config.yaml
model: "self-supervised image encoder"
dataset: "capsule endoscopy frames (Kvasir-Capsule)"
train_examples: 42238
image_size: 32
crop_scale_min: 0.3
horizontal_flip: true
color_jitter: 0.6
method: "vicreg"
arch: "perceiver"
norm: "layernorm"
norm_position: "pre"
activation: "gelu"
mlp_ratio: 4
head_dim: 64
fused_qkv: false
bias: "qkv"
qk_norm: true
parallel_block: false
dropout: 0.1
inner_norm: false
patch_size: [2, 2]
layers: 14
width: 192
positions: "sincos"
latents: 64
projector_hidden: 1024
projector_out: 512
projector_hidden_layers: 2
init: "torch_default"
residual_init: "none"
optimizer: "soap"
beta2: 0.99
lr: 0.0036
beta1: 0.9
shampoo_beta: 0.99
eps: 1e-08
precondition_frequency: 50
max_precond_dim: 1536
one_sided: false
adamw_lr_other_params: 0.0022
grad_clip: 1.0
magnitude_pruning: 0.7
steps: 11500
batch_size: 256
epochs: 69.7
lr_schedule: "step"
warmup_steps: 570
weight_decay: 0.04
adamw_weight_decay_other_params: 0
Rows from block 2 of a small self-supervised image encoder, named by matrix and row number. Rows with one number belong to one neuron. Each number is 128 + 32 x the weight over its row's rms, rounded and kept within 0 to 255. All counts start at 0. Numbers have three digits each. After the name is the row's rms in percent of the matrix's.
After each neuron's rows are labels from the 100 images, of 14848, where the neuron reaches its highest value: "top examples" is what is common among them. Only what is clearly more common there than usual is listed. The data: capsule endoscopy frames (Kvasir-Capsule).
# fc1: MLP up (model.blocks.2.mlp.fc1.weight, 768x192), inputs 64-127
# fc2: MLP down (model.blocks.2.mlp.fc2.weight, 192x768, transposed), outputs 64-127

fc1.742 103:128095128128096128128128128128175128128128175128178128061118067128128128219128128128128164128128128128128092128128167128128128162128128128128128092128128203128128069128128128128035128128050187
fc2.742 098:128128060180128128088128091128128128128209022131040069191128187069128191128128128179128079128128128058128128003128128128128128128128128102133239128128128179128128128128128128128183128151195128
top examples: finding: reduced mucosal view

fc1.558 110:069128128226128128128066128151128128128239128046128169128068128189128128131128172128128128235123128078128117128097128128128128128128128090128128118128068071171128128128167164128128128128128128
fc2.558 095:234128128128128199128128184128128128128070128128128128128128128128128128070128128062128128000235128128128128155128128179128128172128128153128128128128195218123128128128128128128128128168128128
top examples: finding: ileocecal valve

fc1.25 097:128101128070128128128158128128128128128128196128128128128128128128021128128189128128239128128128184128202128128128128184128128226128128128128128188128128128146128198147085128067128128128128128
fc2.25 105:010128128128120128205128128171128098128128050065128128128128128087149128069128128128128255128128187188128128128049128128188128065080128128130128128128091158181128128128128128142128128196128128
top examples: finding: ileocecal valve

fc1.380 083:128128128128180205128128044128128128128128128128128128128128128074128085128128128128115180128128128128125128128128128128128128153055128128196128109128128147132169128128153128128128124044128103
fc2.380 106:128128236047128128128128128128128128122128128128128128128128128128128128128157128128128128128059128128158128128128155128074086177128128128128128128121107128186128128128145149128128089128078157
top examples: finding: reduced mucosal view

fc1.345 078:128128128182128043128128156178128128128128128128128174117128128128128128070072128216128128128018128128128128128149128128128128128128095128163128128097128128128128053074128128128128128088076128
fc2.345 088:128168128128128128128128128128128128128080128128128128020128128128128128128128128128128186128128128172234128069128128128128128128128043102128128128197128128208128062128206128128128128128128130
top examples: finding: reduced mucosal view

fc1.666 102:128128100038128128128128128035128128128128128128128128133128128145128213128128128128128128128098128128128128128183128128128128128128064128128095101128021194057076128186128192128120236128188128
fc2.666 106:170128128128120128091163128177128072128107128128128128128128090128128128149175128128128128128128072128128114128128128128017072128128128128128128128113128082191128128128128128239128060128128128
top examples: finding: ulcer

fc1.445 082:198178128128128128209050128089250128128105128128128128187157128128128128128089049128128128128128128128128128128077187128128128128128059171128128156128128083072128128128169128128065128128128128
fc2.445 095:186128128128189103128128128128128128128234138128148128128128128128128128128128128169128128128128109128201128128128128128128128128148128128166128128128128128035128094128128128128226128117162128
top examples: finding: ileocecal valve

fc1.72 086:185135128065128128128151128049128128128128128128216089128128152201122074188063128128133128128128128138128128110128100128128128128128128128187128128128128128038128114019128128189128128128128128
fc2.72 086:185128218164128128128128235128128101128128128248128128128128128128128128128116128128128108128128128128128128128118074128128128166128128128128128083128128128128128185128128128128128128128128128
top examples: finding: ileocecal valve

fc1.75 078:128128128128128128128090035080128128000192128128128128128128015231168128165178128128128214128128128128149128128128128128128161128128128128128105149128128128128189128128222088128128128128128076
fc2.75 102:128128128128128075128159085128128128128128128128128128128128128128128128128229074128128128128128128128128147193128128128128128128128128128128128128128128044128183128128128128014128128128128196
top examples: finding: pylorus

fc1.474 125:128166070102128128128085128128128128098128180128128089132221111132128128128128178195065170128128128128128128128128125154196128128128128186099106128128144067128106128086128128128135128128193128
fc2.474 121:128056214128128180102178128128128066193128128128160128074084128128162128128128127036128128178128048159013091152056126128128128091128128113131128128113128093160128098128140203128068128128128128
top examples: finding: reduced mucosal view

fc1.363 068:128128128165166128128128199048128128128128128128128066240159128128128128128128128128128128128128128128128128128197128128128128128197128128128190128128128075128128175128128125128128128128128128
fc2.363 071:128128128128128128128128128139128043128128128128128128070046177128128128202128128128128128128128128128128128128128128128128128128128128128128128128066063128128128128128128128128128000128128180
top examples: finding: ileocecal valve

fc1.557 109:128128128139159216128128108128172128036139128128219128109128128128180128108128091128128128128128128128128128158128115128002128128128128179128128128063128128128163111157128128128128128128091128
fc2.557 107:128128128128128128128128128041128128128128128128063128128032128164128128128128128128128128128041182050228128052128128056128128128128128128128128103128128128128128047128128157128128128128128191
top examples: finding: pylorus

fc1.308 090:128128128128128116128086128089148128128128128128128128178128128128128128128128128128128128128128128166128128128128128214037128128128031098128128058128128128128094225084128128128128044128128128
fc2.308 101:128128128128128128128128128128106107128128128128128128218071128128128087128128128128128128128155128128149128128128063164061128035128128128128144128128128128128128219128158128062140128128128128
top examples: finding: ileocecal valve

fc1.667 062:042196128128128128059128128163128078128128128077128128128222128128128165128128225040128128128169128128128128201165128128128128080128161036128128128128200128128128208128128128128164128128128128
fc2.667 086:128128128128128128128215083128128128128128128190128128128128128128128128181097128156128128174128128093128128128128128128128128128128128128128175128210128128128128128081128128128128128128036128
top examples: finding: reduced mucosal view

fc1.280 074:128128128128128128110195128015084128203223128128128128128043128128073128128128095087128128128128128184128061128128128128128128148128128128128128128128128173128128153000128128128128085128128169
fc2.280 073:128128128128128128128128067128128128215128128128197128128128128154128067128128128097128128128075178111128128058128128197128128128128128128128128128128085128128128128128128118128128128128128153
top examples: finding: reduced mucosal view

fc1.0 127:128171128128128128128128128128128170128128128128089128189128128148162128151105198128075061091093138118092191128128073128128111128128128128128072127065128128128128200128148128128128128133081060
fc2.0 106:128128128152128128128056128219128128157188213119093128128106066061223128128128075181128128222147128128128128128128128144128101128226170156128192091151128128128128128116128128128128128128128128
top examples: finding: pylorus

fc1.436 121:128164091128061128128128128106128128017128189232070128128128128128128128128128128128128128128128128128192128114128205128210128128128142036134077225191128181128128128128128128128149128121128171
fc2.436 097:120128128128128128128128199155128128202128128067189128128128128128128128128128128128129173128112128103010128128099128128032036128093128128105128128128069204146128184128128128128180128128128128
top examples: finding: reduced mucosal view

fc1.752 137:136169087186163140128128098128045190128141128115112128128128128128104128128128065128041128128128128128128066128128128128128128128197128153128128128106128090072128184077108128162184128128128128
fc2.752 108:128128095128128128183128128128128128123128128128174128128169128128128128128128128128176128128128051146128128128128128128128128107128128128128128128128128084128128128128128198128128190128128128
top examples: finding: foreign body

fc1.736 089:072128128128115128128128128128128128128128128073128128128128128128128128128128128128113179232077128072167128128182128128128251128087128128107054171128128128128048128128075128128128128128045128
fc2.736 080:128128179128128128128128128128128231128128128128072128128128128128128128128128128128091128131128128092128128128128128128128128152128128128128128128072052128128128097128212168128128128163167073
top examples: finding: reduced mucosal view

fc1.335 094:113105162128089128071091128087128128080128099128128128128128202128128128128128128096128128126128157128158128128128128128128133159128128128128128128128114128128128128128128066128128128128128128
fc2.335 115:033128128115128128128128128128128128128128067128186128128128128128128128030128128244083128128128128128128128128035128128108177216128128128108128128180232185128128128128128118128128128128128125
top examples: finding: pylorus; finding: foreign body

fc1.600 099:128128128212104128128128128053128178128128146188128128128158128120128128128016128128128128128093226128128172096128128128128189128128118128178128128128210105128100128128128128128128128128080128
fc2.600 098:128175040100128128128128044196128128128072134128128161178128161128128139128100128128128128128128114128128101061128057128236128115128128110128093159069128128128128128128128128128128128128093128
top examples: finding: reduced mucosal view

fc1.174 095:128128128128128128167128128128185159128128128128128128128075128210128128128114128128091128168128128151128128128128128128128064128070039128128182152170128128128128128094107128128128128128128128
fc2.174 083:063128076128128128128210128226128128156226128128102128128190128128128128061128128128128128085128128128128179128128128128128128128128154128128071128128128222128128141128128128128128128128183128
top examples: finding: pylorus

fc1.275 112:193128128075128172128128094128128128128031128109128128175148152128110128128128152128128128128176183128128128197128128128128190128128128128128128128128128128128163179128183092128181128128128128
fc2.275 090:083128128156128061128128128128128128128163141128128077128128128088128128128128128153128128128128128128164128097128128128148128174128128128128128128175128128128128128128031128128128141128190111
top examples: finding: pylorus

fc1.338 099:128128128128128165128103128166128128128128128191128128128128128112151128128128212128082023128128128088128128128128128144077128128020162097128128128128128128128120128071173090176128128050094128
fc2.338 099:140128128128128128128166128128128128061128024128208069121128070120128128059128128128128128082128128128128077128156128128128128146128128128128128128128128128128128173128128152128128082128148120
top examples: finding: pylorus

fc1.65 092:123204128128128197148128142128128128128128149128066128128214128104128128128030128128128128128128128128145105128128128128073128128128128128128162128054128128128128128038128128128128128135128128
fc2.65 104:128172031128128128128128128188128167128195128161128128077203128128075135128083128167072205126080128128128128128128128128083128128128128028128128128044128128156128128128062128128128128128128078
top examples: finding: pylorus

fc1.533 086:128128128128128128128158064128128128023128170147157128128128128128128128152128128128184128128128128216128128128087128128128189128128128128213128197128089128128113128128128193128171128184048128
fc2.533 097:128128128128087128128128020128128128112128128023128128128128128128128080150171046128128128128128184128177128128128128063027190128128128128128128036144128128043172135075128128190128128055128128
top examples: finding: pylorus

fc1.243 105:128128128128187181128128128128075128037128128097218128128128128142128128128064128128128095164128128108128128128128128128113095128128128128128167128128152128124082128128191128128128128191128128
fc2.243 126:128128128128128128128128128128223117128128128156128045128128128128128128128111165128128076128128128128128128063057128087053044191003166227152148105204128128128128122128076128128128128177215128
top examples: finding: pylorus

fc1.665 120:128128202128117128128128128128106128133181128128128040128128128128206185128128128062128128170128128128128148128069091010128128128193128073128135128133160093128128128120128150085128128128128128
fc2.665 100:128128128128156153155040128128128128128094128128128128193128128128128128128128128167102128029128141128186128128128128143128038117255128128128128133128128128131128128128128128128128128054037128
top examples: finding: pylorus

fc1.718 123:188203128128209065128128128096128128136128128090128128128128128217128188128128128128160128121164128128179205128128128128128128128167128128128166128128105128128128035156158179128128128128128128
fc2.718 112:128081128128128128128128128191107128128128128128073128179128128128128128061181178062128128233128128092128128128143128128128128136214077128128128195128128128128128099128128025064128128128128128
top examples: finding: ileocecal valve

fc1.549 083:128128128238128128128095128031128128128128128128128098128128128128128099128128128128128230110128128128128128128128128128128128128128128057128128128191128079079082128128179128128128141128128128
fc2.549 084:128128128019128035128128128128128128229128128128161128128128128128158128128128128128158128128128128128157191128128128128128128197161107193097142128089157128144128128128128121128128056128041180
top examples: finding: ileocecal valve

fc1.444 098:128128167128128128128128128128128128055107128128128111090128128128128128081128088128128128128128128128177128128128128128128128128128128128128128128176128077128128128128119205232128128128128128
fc2.444 095:092128128128128045128104128128128128128134128128128128128171128018128128128128150128128178128128128128128128128087170128103128128200128128136128128092128128128128128149128055058128100128128128
top examples: finding: pylorus

fc1.256 113:128088128128042128128128059128128128128128166128128128217128216148203128128128128128203128128128086128128128051128128128165128128128063128128128128155163128128089072209128128128206128099070128
fc2.256 113:128128128128128094053067128161209094224128128128128128128128128128048128128128128128128170172113128102106128034128235110128128128128128155128009150160128128128102189128128128128128245128122128
top examples: finding: reduced mucosal view

fc1.257 129:073162196205064128128181128128054128128128138120127128128128128128128160162128128128091128026128128128128128082175029128128128128128128128128128128182104128128128128128152128128143085128128054
fc2.257 104:162077132128231128072128128128128181090128128128128128175100128128128072128128128222074128128128146128088128128000128128128128128095085128128128149128145128128128128128128128046064128128128128
top examples: finding: reduced mucosal view

fc1.569 124:128128128157160128128254128128128128161128192128128128128128128128138128128128128128128128128128202128202128128169128128128128107128206080128255128128221216128128115128128128128194128128128128
fc2.569 103:128128052128045128054063146128039179115204110128128103128128128128128128128095073128127128128056128128128111148124158128128174180128083128128030128128128128156058128118128128128099128193128128
top examples: finding: reduced mucosal view

fc1.652 077:128128128128128128229178128128128128128128157128128128128020128128128051128128128128128191128128128117128128115204143128128128068066128077128128128128128108128128128128128128088109052128128102
fc2.652 088:052128128128128076090119178168128128128193128146128128128128128128128128128128128128030128128071128128128128128128026128128128181089128128128128128128128128128128128128083128128128128048128128
top examples: finding: ileocecal valve

fc1.703 092:128128102128170128162128068128128128128128128128087068043128128113130128128128163132128128055128015163128128128128128128128128128128128252128128176055128128128128128128128128128128128128059128
fc2.703 089:128128128128128128043128128128128151173128128128128153128128128128128128073128128128128128128128205128128128220086128128128120128128128128128079128233128164128128192128128128156128128128173128
top examples: finding: ileocecal valve

fc1.649 093:128108128124128098128192128128128128128128128128128128128128128128128136117128128128113161128128128128094081128128194185128204048117077115128218000128128128128128128094128128128113128128200128
fc2.649 100:207128083160183128128128128252064128128128128128128120128166114128128086128128128128128128081128128128128137128128128128073128071128199128128255128128128133128182128247128128178185128128128128
top examples: finding: reduced mucosal view

fc1.753 126:070102128128097128128160128112128190081128128128128128128186185128142045128128128153068128128128128170128066159128069128128128110128128091128128128128128128128128188120128128160128128128128128
fc2.753 090:128128128128128128128128093128128128128069128088128128128128128128152128128243128128128128128128128128128128128128128002128128128128128128128128199128128128128128128128128128128128081128128128
top examples: finding: reduced mucosal view

fc1.297 093:128128128128128156128128056049162128128128128128128128128204057255109074128128128128128128128179128128128128255128128128175128128128128221172128099128128061145128128128128128128128086100128128
fc2.297 106:162128128069128128128128128118128128076128140128153128099128128128128128128153128126128128181128128105128128200174128128128128128128128100128128128128128020128101109128057057128128128128031128
top examples: finding: ileocecal valve; finding: reduced mucosal view

fc1.452 079:128128128128128128128128086128128128094128128128128128128063050206128075128128235230081128128128128128128128128128128128128128128128128167128128128128098081128204128100128128212084128128128128
fc2.452 092:045128027230128128128128128128085128128128128128128049128128128128101128128128043128128128128128128128128197128128128128128128000093128128128128128128056128128090128128128128128128128128128128
top examples: finding: pylorus

fc1.348 104:128128145209140166128128128128128128134128128128128125128128156128128114210128128178128049156128128128128128161128128128128128117128128098073128028128070128128128128128115128128128051128128069
fc2.348 102:109128044128128105128171167128128128128206128192128041128189128128093128040214108053128187128137128114128128128133128158128188128128128174128128195128128040122128128128128128128128128128128128
top examples: finding: ileocecal valve

fc1.304 095:128128128128072068128191128158128128163128128194191128128128128128190208128128128128128164128128128128128014128194128128128128128128128128128128128128128128128128128128128128039172128113088128
fc2.304 116:128227128128128084067128128128128128087181128128128128143128082128152211128128128128080128169142200128128049128177128128154128241128206128217128175128075157128128128128128102128128105128149163
top examples: finding: reduced mucosal view

fc1.468 064:128128128128128193161128128137128128128128128128128128147128128101128085183060128128128048128128128128128128128226128128128090210128128128128128128128128128128078128128128128128128128080196181
fc2.468 092:000128128128128170128128128128036128103164128128128128128128128128055128128044128167128156128198128128110158128128113128255128156128128192128128128128079128128128128134128128128128128128150128
top examples: finding: reduced mucosal view

fc1.463 099:128152071128128128128128128128128186156229200128113128128128128128128113128128128140055128128128128128222128128128128128128128128128128128128128174128128140128128075128128128128128128128128128
fc2.463 097:128064128128128128141128128158128144128128128128128128128199122128128174128128128073182128100128128128015107128087128128128128128184219128128128128128128097128128255128128128128128128128180078
top examples: finding: blood fresh

fc1.325 103:128128128128128128128128128056232128063128128210128128128128128128128223214128128105158128128075076128128128128128128097128213128128017128128186128128128083128114128128128128128157181128128128
fc2.325 108:128148128207128095128128128128187128060128128128128128103090107132100173128154128037128065128182128193128128128128071128128128128128128081205128128128128128128128128128128105128132078169164128
top examples: finding: reduced mucosal view

fc1.124 109:035128053128128128176128128128065075206128087128176150128068128128128128128128128128196069128109128178063128128106128128171236149128128205128128128128128128128128128128128128128128174225189170
fc2.124 137:128128128156077117121128128076128128091128128128128092128128131068155197128128149128167128128046128093128128128128164128135061128128193128128128128078128128161128189198175128128140091128128128
top examples: finding: ileocecal valve

fc1.386 089:197128128122128128128128128152073128055128128128048128128128128128128128128128128061128128168016128128202128128128128151195136127128073076128062128128128118164143128086128128128029072128192128
fc2.386 092:128128139128090128128128128038128128128128128128164089128128012128128128128128128128128128123162128160128128008128128128128128128128128128128128128128224128162128128128128174128128055152231128
top examples: finding: blood fresh

fc1.532 080:128225128128128128128128128174128128128128128128128128128128128128036128100128128050128128073128128048128128128054025128128128255128128128128083153128128128128105128128184128128128128128128185
fc2.532 110:128128153197128128128128128128128209128128128128128128128128128100128109094157100128128128128128128128158086128128118128068182128128111128128161128055128046128128128103128128128128128089128053
top examples: finding: ileocecal valve

fc1.721 106:128191128128128128128128100118225211072128128128091128128128141128128141128161128128128128069128128128128128084128128128080128128203067128128190128085128062128128128128128226128198128128128128
fc2.721 120:128128128128128128128110128130056164128128128128128128045128128128076128025128202128128128175104128128128128128128128161198045128123068107128169204238128219128071045128166123128128128218128128
top examples: finding: ileocecal valve

fc1.189 103:128223128220128049128085187128211128128128128065128211128113041128128114128128128128057128128128128128128208050039128194128147128128128128073128128108128128128128128128128059118128018128201128
fc2.189 104:128128128149197128128128103128128128128128128128128128128060128128128150128128058108170128004128128128128128128128128095122128128128048128128128128164139128128098239128128195128128128128128128
top examples: finding: ileocecal valve

fc1.215 097:145128064128128128128128128128234128128128143195128128128128105128128128128084073128128128112044082128191128128128128128128054128128059128128166128128128128128128128214184128128128172128170128
fc2.215 125:128128099140128128070128128128128072128128128128128128128128128128128128110187193128113128128128128128128050128128007152128128070116128092190128128072128128128128128095128128128128128128128063
top examples: finding: ileocecal valve

fc1.244 109:128128128128128128128078128128128128086128128128128128128142128119128128128128128184128128128128128182142128128128142143128128128128204182127097128128146128128128128128119097224201128128128128
fc2.244 108:176128128128128128128128128101055139186179128128128128027151218161128128149128128055116079185128128128128128128049128156128128128128039128128107054211129128128165092128128056114128185128128128
top examples: finding: ileocecal valve

fc1.507 114:128128173051128146128128128128205128128202216187209128128128128204128128071128128144128007128197128128122068128097128140133187128128128128128128128128128128164128161088203128128128082192055128
fc2.507 100:128128128128145128128128128198128128128128000116091135159155120063128128128128159128128237128128128101128194128205128128128128128128078163128145070128128137061152128196108128138128182117128128
top examples: finding: reduced mucosal view; finding: ileocecal valve

fc1.499 083:128128128120128128128128128128206128109128159167128128128128128128062128128157128128128128128128128128128128128128128128169057072128043084128128055128128128089153094128055128128054128021128128
fc2.499 085:128128128252128128128128128128166128128128128033128128128128051128128102087101128195128011128128128128128128114128128128033128128128128128128136175128179128128128128128128116165128128128205128
top examples: finding: reduced mucosal view

fc1.365 094:128128128128128128128128051119128128128128128128128128078128128128128128128128128128128188128128128072128128128128128128128128128128043038128128102128148128128013128128128128128128106128128128
fc2.365 107:128128245128123128128128128128128128071128088128073128134128128128102128128128128128144183128128104128128128219082128128105074128128128128128128128128080128128128128200128198128128093128128166
top examples: finding: reduced mucosal view

fc1.113 104:128128106128183128167128122128128128136128128128108128219128128128128128128128123223151087174128167128064128128128117128128128128103128128128128128128128128128128255128118128128128038128128068
fc2.113 105:128185128128128191128128128128128128128128050084128128128128051128128128128128128128128225128128128115128128120126128157128128128128180128128128128128128085128128146128128094157128128128128128
top examples: finding: foreign body