From a checkpoint of a small self-supervised image encoder: width 192, 42238 training examples.
Rows from block 6 of a small self-supervised image encoder, named by matrix and row number. Rows with one number belong to one neuron. Each number is 500 + 40 x the weight over its row's rms, rounded and kept within 0 to 999. All counts start at 0. Numbers have three digits each. After the name is the row's rms in percent of the matrix's.
After each neuron's rows are labels from the 100 images, of 14848, where the neuron reaches its highest value: "top examples" is what is common among them. Only what is clearly more common there than usual is listed. The data: capsule endoscopy frames (Kvasir-Capsule). In brackets: how many of the 100, against the usual share in percent.
# fc1: MLP up (model.blocks.6.mlp.fc1.weight, 768x192), inputs 0-47
# fc2: MLP down (model.blocks.6.mlp.fc2.weight, 192x768, transposed), outputs 0-47

fc1.380 107:500344500500500459500500500500543592500500500500500500500500500445532500544500500500500500446500500500645500500500500500500570500486500500500500
fc2.380 083:500500500396500500526500500573500500408455500500524500500500338500500500500500500500475500586500500500500500402598500500500500500545500500500500
top examples: finding: ileocecal valve (28 vs 8.8)

fc1.400 124:486588500500545500444553500500488465570500500500500421500420401557500500500500500586500500582500500500500500500443500500599500500500500544500500
fc2.400 116:500500500561500500500500500500524500500500500580500500500605500500500500471454500500500500568476500467500500500500500500419500431500500500500500
top examples: finding: reduced mucosal view (25 vs 6.2)

fc1.57 098:500500500609500500500483500500500500461442500500500474500531500500500548500500500500500438426615378500521500500500500500539500500500500401500462
fc2.57 115:500500500500500500500500500453500500500494500368578568564500500433500500497426500522617500549420437437442500500500500500500500500500500500576500
top examples: finding: reduced mucosal view (44 vs 6.2)

fc1.492 111:415500507500500500500512500500500384500500575500500500500500521500500500500500500500510500500483360500500500500500500500446522612500500500468500
fc2.492 108:500500485500500500505500500500500500569500500500500500500435500500500500500414500500500601528500612500500500500500500500475570485500500579500500
top examples: finding: reduced mucosal view (53 vs 6.2); finding: ileocecal valve (36 vs 8.8)

fc1.36 091:500500500500500500500500500500500592500500605500500500500500500558500500500500500596532398539500500500500577500500564500500611500500500412500500
fc2.36 100:517590500500500500500500477500500500500474425472500500500414500445578562500582500623500500500500500588596500500500500500596500500540500455500500
top examples: finding: pylorus (33 vs 3.4)

fc1.14 087:500421423500500500500500500500500469500538500500500500500500455539500500551500500540500500500500500500468500500500538500500575500412500500507385
fc2.14 094:516500500561500500500470500500500500500500500500500500500500544466500561469500500500500500544500500560500500500500454500417369500635500500500500
top examples: finding: ulcer (30 vs 1.6)

fc1.320 094:500500570577500500617500500500500500500500500500458500500500512500500500500500499500571500500500500570451500500596408500619500500500500500500500
fc2.320 114:449500500500500500500473577500500500500603615500500500500439500500500500488500500500500500500495500561500417415491500430500500500387500424500459
top examples: finding: foreign body (29 vs 1.6)

fc1.426 102:500500513568500500500573500422500484645500500500500500500500500432500500500582500500500567500415500553394524544500500500500500500500500500500500
fc2.426 106:402500500500500500462422500532500500407500500537444537500615500514500500500500500500429500500500457462575500500500402405500432500500500500508500
top examples: finding: ileocecal valve (30 vs 8.8)

fc1.26 102:500500500580500500500500500426500541500429500500500587550500500570500500500559500500571500500500540500500500500500500457500437500500407500500500
fc2.26 095:500558565500500500500500500500500545416578500500500500465427500500500500480500500500500623500632500500500487500500546500500500500500581500500500
top examples: finding: pylorus (37 vs 3.4)

fc1.145 093:500385635500500500500500500463500500500500500500500422500500500500500500500500500500500554582500500500500607500500500558500500500500500500581500
fc2.145 096:500500500500500500568500500500500500500522500500500500500500500500500500393582500303500500500500500500500500500500500500500500520500500500500500
top examples: finding: blood fresh (25 vs 0.9)

fc1.665 115:569533438500500500500393500500435500511500540500550578500500505451486542500500626500319489416500500500489500506581449500500540528500596454500410
fc2.665 105:500500500500500500529500470416500500432500500500500517383500500563500500500500500472586500434500444500500607378457564500500500554500500500500546
top examples: finding: ulcer (26 vs 1.6)

fc1.291 090:500500500500560500500500500500500500500500500500500314500500500500500500537500500412500500500537588500500500500500425500500500500540500547527429
fc2.291 107:500601576500500500500500500462500500500424352500500500500500614500563562500500500500500500500500471500433500500605500500500335500500500440500500
top examples: finding: blood fresh (26 vs 0.9)

fc1.137 131:530500500500500500483469500509500542500500456500500500500500500500500500421500500500475543500500480500516500500500500500500425540566522500500397
fc2.137 126:500500500486592521500500500500500467500500500429500542476500500500574500387584601500500500500500500500447500500610500403500500500538500420565500
top examples: finding: ileocecal valve (45 vs 8.8)

fc1.97 101:500500500500500500500500500500500500500500481416500500549500500461500500500431500500414500500428500500500500500500412511516500500424500500500500
fc2.97 094:500412500500500500500500560500500500500502500566500500443657500500500500418593500583500500500500500500500500500500500500500500500517399500500500
top examples: finding: ileocecal valve (74 vs 8.8)

fc1.575 091:500500500500500500500500500500500354500500451500500500500500500439500500462391500500500500500500500500500500500500574500495416500500500566457538
fc2.575 103:568500500500500500500577500500426500500500439500500449500500500500500519500500560500500500609428500541455560500564500614525500500500500500500500
top examples: finding: pylorus (48 vs 3.4)

fc1.742 085:438500500500444500500500500500688500500611500500500500500618665500500500461492500500500500500500500500500500500405338525437500500500575500500500
fc2.742 097:415500500500500500500500500500500500500453500432500500500500574380433475486500595563500591500500500500478500500500500500500500500500500500500596
top examples: finding: foreign body (25 vs 1.6)

fc1.72 100:500466500500500624500500500500599500500500500500500500500500500500509532500500500500476472500500500500500500540500573500459500363500580468466500
fc2.72 099:468571397500473558500543500500436500500500437500500500500500353500500369500557500500500500500500500500500552500500413500360500500500478500460500
top examples: finding: ileocecal valve (71 vs 8.8)

fc1.626 118:500500544438500428500559418500500578500500500500500635500500500500500500500516500500500500500500500516500500500517500500500500629500500500406460
fc2.626 087:500500500500500500559500500500500500404500540500500500500469500500500500500500500500500462419500500440460500503424629500500500500458406500545500
top examples: finding: foreign body (26 vs 1.6)

fc1.667 101:500500553500500500500500500500500509500455500475500500500500525500420506561500500500500500500531500500500500467500486453553500500500500500482500
fc2.667 102:500500500500500500500500500500500500575500500500500500500500463459512500500480574500500500500500500500451562500579500500433500500582562500500493
top examples: finding: angiectasia (34 vs 1.9)

fc1.433 087:499500500500482500607500500522500500500500500500500565525500593500500500500500595500500462500500500500500597500429500500500500500474641500500500
fc2.433 104:442500454500500500500500500500483500626500500500500500500500533462596418500500500500500452500491500500500543472500446396500500590554500470422500
top examples: finding: ileocecal valve (41 vs 8.8)

fc1.113 105:500500500593500539500454500535500500559429500500604500500281500478409500500488500500522500500500549423500500500510500500517500500500500500397500
fc2.113 104:421500500500560569470500619561500488475500500500500500500424500500500500500500500500500500500500500554500500500500500500500555500500595500445500
top examples: finding: pylorus (40 vs 3.4)

fc1.488 095:500500500500454368500500500500500500500554500557500500500577500422500500418500578500586322500500500584500500500614500500500500500500500458500500
fc2.488 110:516500500500605500500500500419500500500576500500500553500423500500651500500465623500500500500500500500500500500568440500500500515500536500547500
top examples: finding: blood fresh (27 vs 0.9)

fc1.214 102:500500500500448500500500500500500500500560500500500484427500500500414500401500500500500500500500500500500500500500500548517548480500500500500500
fc2.214 118:500500500407500500500585500500624484500500500551500526500500409561500576500423500500458500566500500500500500447500500603500500442500469578500500
top examples: finding: pylorus (57 vs 3.4)

fc1.766 093:500475500595500500500500500468461405659461500473428500500615500500500500500538500500500500500426500500500382500500376500500500500500500500500500
fc2.766 098:615462420500588500413581562500500500618432608500595500500500500500500500500532500720500500446567500500500500500500412500514500500500500500500500
top examples: finding: blood fresh (42 vs 0.9); finding: ileocecal valve (27 vs 8.8)

fc1.501 122:486500500545546459487500500500500450500500500434500500500500470517500500500500500500500500500500500500523500500500500500433500500433500500451500
fc2.501 094:394500500399500500521500500601500524500500500500500628500625500500500362500500500431500500449500522500456500446465500500500540500500500500475386
top examples: finding: pylorus (56 vs 3.4)

fc1.248 092:460500500500527475500500561500572500500500500500500458410500374500500421500500500500506500500500500500500609500482500500500500500360649500500563
fc2.248 099:500537500500500500500500430500500500500500500544500500500607500472588473601500500500500546500458500500409500416500431555500431500500500583500500
top examples: finding: ileocecal valve (53 vs 8.8); finding: pylorus (28 vs 3.4)

fc1.435 093:500500649500500500523439500500500431500500500500500500500558500500500500500500500500500500500391540500500500500576500500570500500500500568500500
fc2.435 083:500500599500500500504500500500500500500526500500500500500500500408500546500500500500453516500500534500500500500415500627378500448500500500412500
top examples: finding: angiectasia (27 vs 1.9)

fc1.489 093:500500596500500500500500423392574589500575500500500449500500500500465500600500520642500500615500500478562576500500380500500500564500500500500500
fc2.489 099:500500427500392500500500657500500424500409500467363500500500431468500500500500500500500500500576500552500500500500500500500500370438500352500500
top examples: finding: ileocecal valve (40 vs 8.8)

fc1.259 095:500500586558500636500561500500362500500500419500500500500500500500440500500500500500379500500593500500544500545500500457500500500500500500500500
fc2.259 088:500500408500489500500500500500526652500500500562575407500500500500500518500500381500500500527500531500500500500500500500500500500500442500500500
top examples: finding: ileocecal valve (41 vs 8.8)

fc1.196 109:494500500541500443536463569500585531602500500500606500570500458500456500500523500500459561599446500500500500540500500542468496500500500500500500
fc2.196 106:500500500500500437500500500538411500500534500500500500500500500500500416561456500577500373500500500500500581494500500500500500330500500568543500
top examples: finding: ileocecal valve (33 vs 8.8)

fc1.100 114:500431500563500413500500500500500500592500611500500399421500500500500536500500500421500500500466392500453447500500424500547500500500500600447500
fc2.100 097:377500500500500526500500541589500500500500500500500567500500567500500500425500539500500500500500500552500500500500500533535500607500500500500500
top examples: finding: pylorus (56 vs 3.4)

fc1.50 097:500500500549500500500500552500500548500500526491500423500500500435401500500500500452500624652500500500500500599500500500468500500500477500500500
fc2.50 096:500500602500500558500447540478561428458500500550556500582500500536500500500500571500500408454592500445500550500500500500500500500500500500500500
top examples: finding: reduced mucosal view (45 vs 6.2); finding: ileocecal valve (26 vs 8.8)

fc1.166 061:500459500500577500500500500500500500500500500500500500500500500500500500377596556643500500500459398500500500500500581500500500500390500500500692
fc2.166 087:439500500500390500500412557442520561500500500500500447500500500500526500500500500457500433500500500500500453500500500500581500500500576500613500
top examples: finding: blood fresh (34 vs 0.9)

fc1.305 084:500500500500500500500500470500500500500500500500500500439500526500500562417500500500500500500500500500519500589393500500394440500500444500451556
fc2.305 087:500542463500500500500500500500500500500500500433451500500500500500500500500500574500500500500500583547402520634500500500500395500500500554386500
top examples: finding: ileocecal valve (68 vs 8.8)